{"model": "image inpainting model", "train_examples": 97500, "image_size": 32, "crop_scale_min": 0.7, "horizontal_flip": true, "translate": 0.06, "task": "inpainting", "norm": "groupnorm", "activation": "relu", "attention": true, "residual_init": "none", "beta2": 0.95, "eps": 1e-06, "epochs": 82.3, "weight_decay": 0.04}
Rows from block 2, named by matrix and row number. Each number is 128 + 32 x the weight over the matrix's rms, rounded and kept within 0 to 255. All counts start at 0. Numbers have three digits each.
# convs0: reduce pointwise conv (model.enc.2.0.convs.0.weight, 72x144x1x1), inputs 0-143
convs0.0:086179128152128128128128187092177109139116144094097090161151124174068128128128128108112128141181128170100128157079128147128248110147165128128056128142098022197128102150109111095128081128128128128043159144149128136128110128158138090128161128089135138075108033128119128086128163072070098114119085133128084128174128128169080099128128091222128146086146065044146128128128078128189132085128128128056074179128128090147128130150114128030179
convs0.1:084176115128185107104184128140128103088064128093128128160128093179128057056128110109146138053128128128110187128100128128128098079128128078143112092128071175203162128167128091096093084138198128128095093160128128159083155128116159068102156138152128128093123080111115112177121154099088128081169098110128043128153183150175072173128167059155128128060159110174152153080102065175193115156128128138169128128128139174128086113128170135032099
convs0.2:128128066087128106111196108079128130128107114128202164128175144151090164089148078153151117128179159099128120128144128148123128095128144117135145136051151128183086212182130148147128128132173119135119134128128107105139128083103077155076163128055039208128095207139089110080084136157096128110232148060136068105160128138148128096128156138173128128104152135099128085112128151128172140152131104168128112128143128118144099080086121128142164
convs0.3:176074128157101142156128135115128130144128111128102128128077161128076098128181158128089091186128197159128118128128112114144140109157095128167177128052128081153110152092128150161118128128115128056128057154095128106128142066128162128128100157149128108128072167128128128128172128128142128088098128116128128108180128128118078128167079162128137148171128108126128130128192053105128110174114103128128102150184105128128128071150128155169104
convs0.4:105143105089101115120097167060115132143091124087168097067128075202032138163166081094193128217128122164165144201115086128096128066128128073128140201128184060128058128067108096167095189098128107088105108128147117088128094151105116122161168092080128128128164128101094111128070155089076128084128128160128128128167128128128080164086103128172128128107077119101128071104150128158120089129074128090171111128076216107095067103179128128095128
convs0.5:163128190149144142081148128141129101141101128128128137136174063152128184096154087038144211164083128153086128131153090071153128109128088128179128089113112099128153132137179096158122101101128177128160135183160140127128170128128128113128155174128134135143128128129084128089128067088049164160128128135153018110151128128102128095117104087061069135170128106104079128168158102128128128089128128103128128156151143173109108148128128114049124
convs0.6:123116073165094076171106144088095112128169099128128052128060105135128121128187095157128140128158122111128089128115128145176071143128150074128126109100151157149128128118131168103098128158152128128128096140128151098081182154096166102128128161088128168129128112128144048108141128105154178156084143140128128170109117156174074165094088123161085139123045169123112078128137100065112101151113094128128137136068108117142137128185111201145068
convs0.7:066081128084130104150128086145086164094117104060095102131100128124102097128124128175147128113096159183128140164133128128128139050128122090128088170067110102071147043131128128096113128128208083089120128128145083095128128111171108128128137108138094147103128128128128128128101128178083118104166155151194128160143128200110171139145128100128092128102128176156155128128128150071128108164116165123128050143165134162172128137107128128087102
convs0.8:128085160128178128143087164128062128108097127096167128147067136128128128136149128151095133102128141112128191132156146157158134090142128172082128128128117120128128128139128067179051129064137073128181128128050128175128158128214067128128115200160128147078170159070162137128137148061137165128123128128185144128128148125089128149128133065128123097079156077128078128148144098128128207098098113200091085103157104128128128128134055065128195
convs0.9:128058128099163143153124104173128175128128152084157175102144092128136128085128128194077128128128161128076141128089103161128149064091033128128102165128147159078177179128096075149128144166128152128192128157097125085043084199081153163147128109128170165128132131172128128073108155128130128148127066109128087110128197128128128156048128167144161128128068171128128083128140033055128117093113128128154128128128128140162128125245128159111145
convs0.10:154096128128128158081123128098107154129128085132128142145128017123128128125106082128128128128128133164068188128128092149128165087095065093166128128128128128135185152177100128157154128085094128095128128128166097128128128114146128115128087159128128128078180136128092128128140128133149131162137131116116109105119128147087078108110169081169139148128156122099121191128142086186128211165161128143128142134094139107149128127175156151128171
convs0.11:150097113128128146099130128172140151140135113128128173075128085047148160128075128128172128203128095128074171051077112147128128128146113097128128128124128151128118129128128128087112128069128210192128132084119128156130147128093067170139157140149123119128118221091128098082071077151111123132128089094128128106128155128102136143128182070128155145127058182157120102095128183146051128152128128128128158151158135165157128109114128128160128
convs0.12:128128077116149128152128144194070110163095145128128128123127128165083142105079156128084133110124084158133065114123148117183183060157090093128040128128151084128151036149128128128128113117086128128128105128121150128082128103169149084128120105118128104101106067128101128087164143128128089138128128157128144128156081170133078128166072128187165116087146138115154162128112096095128128074128133128171128128128128185157166114147092128094128
convs0.13:117158110128091087128128147087178077157128149128160128128080128104128151153107101128099128128195143163128087128128128128128167151107140144144128151128128123180090076166104128128105105073128104060113060181128114065044081109082051178128154109091128155080066055128128071100125159062026135128091124128128115128137128128089157135128141128153119074128128143128161128174080139094100157156086055128069170077146105128088191197255103202080149
convs0.14:175128187167145093147135151125128084147070202128123107063128080126073165128142128058113128110101117112150160081112152089176095100106059128096128183179101147128128090181090128146080107058166150152121128157147128128135157150212138140087078128175110156129128088127121203128179087128030190153092146154079104123128070110128079101131128078128128107150187084176140143088143084151151128128148113077137141128130128169091113154128101098078114
convs0.15:160128128128128115126128128139160163128128128128128156133066089182109070093087125152128215167155139128145156110128108132128051128123082128118128128103128105185129092128073105128189130089136058128128110156128128128085128128094095147145082175138161128112164152105112128149158147152117128115115143128183144128151094158181104058111146094162107128130143096156108080079151096166110128153073151100128128034095143165162128119128128136128128
convs0.16:128189046128148128167078144128111046128128124116109108051128155128057128110128090128128143128230128186158128149171130103147148157157211128149151128181148113157108088167122128093128096128197103053128107128159104098109104128128055128152112153100128179128104083119128061128078105076092128077128097133155089142167133089128087073128082128160128128128163108097146128128164109167140147114140032128081128128080128128067081153182116180062148
convs0.17:171110128135128128103128128051120106150135155128128215167144126119128135128128137080128113167128128147128164148128111093070101150128111162079128128180110128184117089065141162157179128128128128128180099178200116149128145078128128128099079166128054171128156151140128160128147128128082128106113110061172148128176128128099128128150109152022117086147128080128097150158159053128157128128159091144114070144128084148096147063128113162119145
convs0.18:156128128152141090138128128112166142128115175128101128128128135165128097128153128128153106094158150091144078154128109128117128122149091077128136128128128128159220128208128112128088128167128111120158118114185145128128157154174128139135128133160101182128159113175205128155128142101100128128128089154085122135128105128142105128128132119143103079158128128134128190128132090170137128128128083121165136101128129147128138081128187071090120
convs0.19:186128164093074194095190096157174128128169128143071179128142128128128128128128072128169092128128128128148115128139128107128147113075151159158102135163169128065183164161128128114097185080162128084099127128187128109115167154078128128128128128163143152170148122169095128179129110128159089150128158128128153160128129128060128128128128108128128114128095176171103128175128174128127140124128081110105128128090123151128166145128128128090052
convs0.20:128057153128091146092128138151185155128113128128141156128128176128128095154128128128182095197071149069128128097128128128059106114128128128128128098128160156195128128128110128170100167085070071108174128101116176128095128128096128172100102128181128078101169105128128066128128170128181085212128128105160185126185113151128128128160128138128157178076128128157128066128099128100069150128128128153128119193090189128128146131134128143134141
convs0.21:162089128186177153146153135152128128161163156159178128128065128103128159128086172128128107113137128137101111110082128176099147129126141087168104094196121065128105137168138105146134171170128082139112108175089110142128128128208085128143128193171128060128130111128160208164128184071131189128136144128128117164128182128128128088155147128107128172128108128147091128074159091102128179120129198128145128062080148084128118112128078111128128
convs0.22:128128168123109128063085128128096151101097128174056128128148104157127099179128137100163160136128152128141110079128107131159128128128128128128164099148145077128109128128139128128094128039128097128117128128059170171161128136103170128128091140068128146175175212095075128104112173102128128178128108064109169088097110128088100134158136128161108164142128147139090131126076115144079102128199233094143128128128198128142111134142128105099109
convs0.23:210102125128066128143081053128164128083162104128168193144128155053114147211128150101178135128156128131054104128207139066165127214122212165067128069113160143128102128152052128170160128136128128051176154087128193125134187140077000192164128128128122128128128184180163071131080109103128117184128102092150165128128051128000153152163124128028139128143094116101076068167150174080122128118165111128067128141128154167128169190128091180128132
convs0.24:181167128189056128087128107128145140136196128128128122128157128170128093148128128121162101128128170100128112160107074100150128128128161060128160128140142128128135073128098178111128183128156128130101135128122121177128128120107070167128082159157128151148161070154135102160128128098092111153109087157163115104132114167111128110154128159128111173111113140149096128109108171167128084128140122128201090128151128158115167156100101166084132
convs0.25:140160122178074124128052128100097141128104122165150100100128155128128112143101086160171214128128114163128148159210051151183128104154115160128128133085091111163155098191086090103128109122128083128152104128101128128132128148151160126113128097128073154095128071094159128173169071128147128139104139166179119148165116128184128149121200128128167140128142106128116128137128098178103155113164133128144166153157191109164128166152128161052128
convs0.26:107035112080128128128101185156128182170099128169135100128109128196128128128128074128124081177128092125131107189119093078128153128156126128092128171106226099128167128162147116129128081105116152076094128177128157051128113145128162123202099110114094128128078091200095058128128160077128121128128175188056113161094133160169138176156128128128128162158063171128180128164104103085111140128118128091094176132090128128103105135105132136136128
convs0.27:164128128147160185119128128064077128128128173172097101146162156042128102160094128128151128159098119099143127090128120194128128128112128173196155194149173128128128164155084104140128123082151146128156128105082186071173128133128128175152132177128100088144073069143128175146155158128123164154144128136128128163128074102153116128074128128151229128128129073128128128128173093166128172142190145128065094144128154128119168128128128053128120
convs0.28:161179098128128128128174128128188141128128076128087074108095182214163128116077150149119223046210128178178132128128154114107137109071146147128128089190124128128096103128104075064073159128128128213128128155128195131128108111149128128187150095082116191128083128062163128188128151128149164153141185158162087128169089128115128042128128081150154098128179117128143050092139115128170177155224076128179081128161151152128112169057128128060112
convs0.29:106156110164104128079098167128128128184092128128166128128128133103171091173152184123110109177135095128128100128149128128128077162128128205128128050229069128187170128241128063102117090024128108171090128128128177228203128157093208128085154165128128128099128154099128164128114077136130099185128091128067128124128140140154160128055128077104123128190128152191084128170128041167183128128135113159071200179114158128128194128144128128061123
convs0.30:191159128094102156097065110117113174128203141142128128136128129193063157164128133147254128128144186190105133078128128164109154128128128052135167128129163081085112128132128135128080128164122093076095128097128135128090128149086110165198070169135053187103128128128130148104171111151141111128128145121128176128179128156128128095128113087142170184098079128145116128159141115175136128160153127152128128128180202128125128128105143128128184
convs0.31:163128128128128128060115099128128132168160128107082128109168100097083102177115128128192102113130156096069117080111128092152128088159128143069166085128181128105141064148162081128079128099128156119063134077128155132158146145116143176152081156094128109128142128128128111105172133141158117161114137128106153143114103144128142158111163139149098128128112128174128177128112156175128073155186159106128125165110151168154159120115150143109120
convs0.32:128128089128128151136102151128128095107195128168147159128148128079107128128076094128125132128156128062101128096128176103176128157128149161128121115183103108128144092128076147129128090128119084149128137071070064128110170128128118187178141137157108128162128128128156158128103128127128199089177171148156128149128128128191158128128104104178181061128128128128128143128207196103124173128141096088081128085093128128114158165128151114151128
convs0.33:163103092189132128074109146089106128184128128076050110140193128128111088186128128093128128211102101102178128150170082150161128120140088089128169120152154107142128058128138107131128097066072051128128063161210128128110174128069128128128091168128128128078116084128098109128092128128109121169128188156096118089128128128128111134148128151139128166167132128105165156149164099128128095117137167063191128178128193092174152128182128087101134
convs0.34:128123184167139164158128083128180083083181162166128180177117109081169103193144128160111128080102144128151128166103077187153128147128097160185190123138072150162182214113083128128177139157170177179128152128128181128114128144112128128128183128181130112128128148128103175128147163142063128160100128140128128128096128140168127093128128099128142089128146143102146127117153128128089115101169178098073128108128183128128164128128128110137098
convs0.35:195091128128169128101128177128089176055128106105128128154163069128094157128168115103110153157128099089109122165094073182128128096173128089128145128128157156128127128091128184157128161093150090128076128128133128128128123128088128095128128128165113167067168128189128128128073187166128163118128061082131171128128084139136082110083113128128135128128071158128173128156163138181126128156143177095168151151057179128188128128116165128171128
convs0.36:128035172129129128151111194158102078193125159120143152117153128154110128164174174128128051117105128076180127128111128128095095070048032128066108141099149128106148100147156095148176128128060128090184119128128128156049147128180128120128128128185152113125128100128128168109154057071128128128128128158025098128128128087128074154128128202125128128128137128128136146165111128128128139139085066146128128158084128121071123128151095168148179
convs0.37:163108128053141078089156094124142128054128128072092150128155131102128211041131098154088174114128128168128115128111128122077157128164090128057062100128125152070162172175128191128084128189123169133074128128128163128098100189074158102128092124160050147073117128174142128104156173153169057172146128143137153173103128158110079128162169195126123141151090211128121128144128092100198128128141159196128121161128081139152128101167200114128155
convs0.38:129160128128128147128085128148128168077150156128113159067128172111128128193121156200095079069128128090109149128165107180106156128093079177128124153151128149108172128128127157176087056128128069142152116101130128175128161131105202147186128115144128128085175081092112135128128128128154069128107157167093162081105153169128149162094213188143170128128128128098157152159105089128150128107072138090128101184100128167128156094151169123139189
convs0.39:159128164128089177193120128189128111148145128128128102128152172128079123153078118151130164152144071110128170068157076086223166128160128125114190163144128128163128091113104128128096128128086175128190172084118157111128071141128128128185128128057166100165111123128175128170122177128154173128149143114128097150113128102135066128128101096178172157128088128108109086149128152103102117128110128128094174128078158128125128185196122204126128
convs0.40:164169128128149205091128098128167139128191128128141143128128134105128070177155128094123084128110128114071128078128156073124087158168128094128164150166155128128159128107155146158128041102128091144128090079150159127151128128103112113157052165145128077094128109142166153128128025170125128128073128116128168164128084147137144094128144128104152165101064128170078159130148175176016169169155128180072128128091128128128128192128142116085122
convs0.41:153123203155153128157079159102076128141086148128159128128206128096112128128185177177083157139089108086162140128128135137152160128142091128128186171158154099128188128071128128128188106128133110095183128139101128128117190128178095086130024128151143080154073112128172172164167128093106128174087128155119084169128162103128077128128155128138128143154128128138128128161128128102156128100113124114151095198132121101113162150103159187128128
convs0.42:110172128081157180128150135159184128068088128087168172128128118064179128128038068143170128128160128232128128128128159128086128128102128211161080208128127187170191172112096124155170128154128155156144128213105063047111091128128085128142198173128165128068120128128128148067125153097136109128128128128193128128121177128133100105128148109150128081066128095128145124149117142128128128059177097151096128128128102195176153128133159159142101
convs0.43:128146128089149093095143099128128183099099077128128128163178093163162128159128128115103071088089128098105165132161144191164128169126090128140128118128128178128128128073107077145111081155128143187128113136081157128147160128174178128128123128127122080128078128155107143118153128179137128128147128165111101128128128151128105128158180128128081087128147128107183182116123128128104095115170128044164110255128080128147137128133109099125105
convs0.44:175128074146087162184128128128104069161149167128127117146088147128143140128128128111077171179160128128168093073140129047176176169149128172150115128127087128166141111089128084099147103100128128187172164128101128128135182119083132128108117091128142098198103128159128157128155081128127153157185163141128128196128128128109128148178074082128161067154083150104091150109131128156128108128107163092166182111172128196149140128076088128115102
convs0.45:168146180091107168176179113128147128152086128149134136128078055148169128136123128057169101186128108147122194128188128128161128149155153160156093166116061068157119167134038157179128090076203178156126045128128128077136128098082128103106138167128164128154149107128120114180107163092128147128110159153081107080137191146147166198111128196128052067178085128128149183117120108128128140146160119074161133163128128159138146135177105189098132
convs0.46:128163128175128128092092197128151098128109096153107128128179089114149113147099138070128147128128092078104177145095071106127113128128128138146128106180128160128097113070082094128150128082184128128087065068128109128128104129174201156128038160145131128173147113103075121142073128116128128100133086077128144128112128143168133177120192128206132211131118112177169143145128137102128181098072168128141128162128158084111187184137137091151159
convs0.47:139136107142118128151166130184128097128097143176161098116069149062154128210169147162105157128054150085145113128092098132128139128194154128195128142072171173151148077063128128128141160160128128101155159110118119128130163140128133102148128145164147162147174128128128133128208128147095144133099181175128157128149150122169128148128168160184189128160127137166060106086161128135128186128088128071128156078171146077128128144094128128128104
convs0.48:128121128128097152128128128197181119115160113128150120161076112128176139169128128122136128156128161171159094088128143091140128128150111115128120128108086187167117081117139136128128128090128128151132131149063091128135128115128150096096159162126143164128128118128128153128153093163128179067128150181128128119168128172140142163128103128136145179128128128103086090068142165090128140108158128152128179126128155128137110131172128174128088
convs0.49:152128174101128169128100084145090143104128095128128149128128110075128221207189106195128128169128128157095128159149112182117178098099156136128128128128184047128128230067093150184128128166148128128072109084120128090091128138078081164161149128128043148075116128148112104128128128128168128150153128070128148109128128162091128128116191172152128176113034164039181112169128188100128128089166183065163077086088088128142123150070085153171128
convs0.50:160128128158098144180064128116131127181139137128068128224128036128171128153085136071150122097178128099149128093144128144128049128128107109088128090158128089078150128133145101164128123084112200114110128128107128101128128128159183128128128128139128128194117155128155128101102128128161149111081077131052112103150169136099137128128148098111085050128128148128122128161191169131104059128235159151128057128148152166176172128125161100173097
convs0.51:198128128148128172128096100165098128128171102128128138128128111075128097205128179128128174094166148119128128128161135080128169177128145171128128128092076128078128162148071128128128128064128128128147142171072087128108128096128052127124095176128145121055115083153163128116185128129128128167128128128101139087128128128128128128128122128143128128183099100167086096192128106128128128128171157128128128085176141151128219229137123151065156
convs0.52:128098104145165154158080128144056166152137156128128171169122173128100137128128176110142066128128166097128145154128067164154205165126128149128103185062173124175128128158128096147144186055108176109144128222168128132155132092154107128077161165089128128176187128151097142085128125135128128082109148173139128128117128119150128089128144157136097091152128119057128114172167128118164128167153153128095147163152132149128153101128114100100149
convs0.53:128130125128128128128110173156128068100128153094169128104104166128161128141128142097117192165177128170181128128128129148180163128128061128177108128166168108184177149157050156128159201128128130128152194175154079128046164073159128181128171173173141112128159111125128173231181128101108128133120128128167138171168156141099083128165128128111178073161148077128142113138128128128128087128128107092034211132177128026128157182139078152170097
convs0.54:075148110068155139171165137056105128145061110128125147104128134155128128041128128110159195097106219104155128155128171089080039125101161128072104128140117114124130147128130059092128153179170128203093128183065088128083128146161032097142118080045163149118167129064106085148123158117141066077128105128115142133079130128128135043081167123149081146150173117119174111162128099176128128128151095128163118105128184173128128094050128098128120
convs0.55:162183144099128096181079078150128128097150090128088154154128128128111091168097071128181128128144180052128128074075128104105081128128126054071128101122063115128142134108163141153128091128182066115099156079124090089119100128128128101089079103106077128169239128128154128138104137112052128128106074146151156074128106168128128102122128074084104148108128193084101094128128170159128092127174199127128111025067128167128081128100145103128128
convs0.56:135162084118096128064110128138112149102066103123128151095081128180128053110125117080173128112184128090124128184189164084096128187050128105117119060128128128088114128124120118128142076147166128151128135091155129128105128097074128128095144121111085151128128128054179078156128063128128128107081105128153155138157128089119128128128148091117128109054106090073128142145128157116163128103158128128114068128122132104100115144141092163171128
convs0.57:128152167079128103128128092092136128128128128147128164107095094128163128106131128119103164061128128128128105121128171130128037152098128191155128128118061161128134128186128092098108095082146182197086063088128117128156128096128092147098060128128128063082185164128175112128084128158128106127149094128141169121128117117095128128154091099110128082140101122104037132128094128115110172147162109177037141098162121128116135129128205119154128
convs0.58:089078128082128097083128170085110149106150115094078159128190128128128128133105114086140128128062095128199118104128118128144128109128085093083103128149108125086078061128128116128144209088121140148102193136135096162066133128162175128098174128104128029159128111128128102110107116128128124132196133167084128128128064128128151128166135098138141118165127063121128128171128111081128142128129157094160128154115088061128142128123133102079139
convs0.59:101107194128172138128092151128101149166128104128128156125124165169082081128128062128128154128074112089149185156107143057049116105090113128128128144128128052128128128128082128128161128128128045025128092128083066128128096111106124143063128070148115146128128113128163098128157128114105128124178115091189146128128115160051130088165167128128168102158128128212113128128103183128176160137128068238128082128128124128038138167124128085115174
convs0.60:071133113128097079185171057116084128138146120128128160128099102182083101030103112117128202128128128079161157128128121102128104128109128118128079077058085128118107128128151128076101157169107140128180211079128102144057105128104128128108137152112128128142121148126173138128128128128128105137177128153128128128077128112108096128113128128061113073102107155160118109182128153126153077113106128128181128129168176176152095087135090143128096
convs0.61:128160182128128078063128112184097101068128165062128128123152115088106207125093042089137128041096147071063093053128128143047096128128128079100087100149128147128158182173128127128103135098173111172111128128153128096128128140155128149128088128150128120033128128128111160128155076128100159158106128133118128155155128128087092128128111065113100128147128168128063128112085124147128128190141127156053137093145128138083128117160128100163094
convs0.62:128056180195101087186109160128083128128095162128128128086128128128128161128128106128043128097125106061152149113155128128128139117145078050128157137128086093099158080128144169135134100174126101114161104128101147159094128128154128137108051049163128128128128113116128128091149060112073157128107128149131151123128128119128086120133072149070130153115162084130098128091128128128098101080111128115180128105128128149130199128160092126108075
convs0.63:095140125118200108151111170091105170128116128093128161128128061075128094073128083115117128128148128108128087143188128082044112177082144168167138128128058156139102128196128128065128135128144128099144104155128128136128128128137103100119166129144123110063170079092128110117128061128096128128189139153167128125092112057103128117063170128062185026108192145128122128157082128128216113067177114120041128128147101148074110181177168128082128
convs0.64:110128128163081128155076080145118083128090128191145128162128117128174196128128092128133199128128159053094128076128128128128048111116128128102128086128117110128142128083164163128108128155109142166197141092078073128080128128128113084128119125086054101126091144130118090104149076182128104138137112110059160127155151176128128097140078128121103088128128128083077128162170097145128128128128087139150128128159097128177082047156128151128103
convs0.65:105128128128128131116128176128137103094072153143170146087082117147106076148128111125128169079128098065092211199128159110153128128100180119128110128119112149127154095128094128128128045110200082092084128128128128093128141119114077077112143128103129139092128107087140128095098049120094142128129128081159172158082154148121103089101103063128128165106128079167116151200128141094110098118110128205070130021180107154164180128128113116084148
convs0.66:086128069105128095145144118124128139094099115140092170128092103128126098151128085108074128128138147151128128095152104128066128128122149122128091195133128116153128115128128128102114128107152128154107168053128101196161128102066128128128142128128128101102105128114153102151128153121194148128128139085175145091143166107128144128112128077128077140122208071128161128200128182101080128121128102128098134128218095128115155185139075114147128
convs0.67:107150148128050148226097128082101128059128128080128086128147128166106128182150128114155168102170150089128108128160128150137137076167180128113128161101095062088128128128066093087128057128184084077091102083073150121110141103156156128115128128128128128150128128145115128098128128107074151070104128128128128126193088128152128100128128184176075142107128128065128044128128177128128128137117156126128084080083136107118090128182100163082128
convs0.68:104157173101128101101128109128126128061161145072128136164159116127128156148122154096165099035128108131087121128128090108093154108110117091097166146128081128057148128128104084136158092128072128127075122123101106090147137152163128180110173118147128094150161128100177128117126128128083128057128106128090177159128009181141178128128176086106158097053107100128145066136128173072095164128167106160085112187041128074132114079163182128152128
convs0.69:077108139105157088128101205156128128110079102117169050128090101150093128113053092093195148058147128104181141062132089080108128085100141072113111128096113139154128032182097128128159128060158170092161162156164128064086121128128128079111154073109128210134128100100128128101128126113128136121176070114174128118150125128128128092166128095117128181128201100128128128088100161141128101107128169182158132129116149163160079128128128127088128
convs0.70:128120074098142128128187147099134107076101102128132128128128179144156128128183112143154128180101128128176128164111128128128115123079194128082105128104128162158090128107128128163119054149144128117108146189128171128106113101111060171136126115106074172128128128128107089128093128101074128096192113161147111102174105108135162130121128148128128090099081081113184085184154166128115088096125128067116078128084108121164128128123108128087146
convs0.71:076128072106104121128128098107115147097114128128128136117108167185127094128128143104148109128049164128128179128125141128145079108088128128121102144128128128112121092139122102128138089145128067115074104135104128148140132084178128138092152128138148182182125150135128137174069079100128154128128047142222117122128154128106128104147128128114047128054171088128194141128112150142127111128099143128128110090089123111128025150102098128046128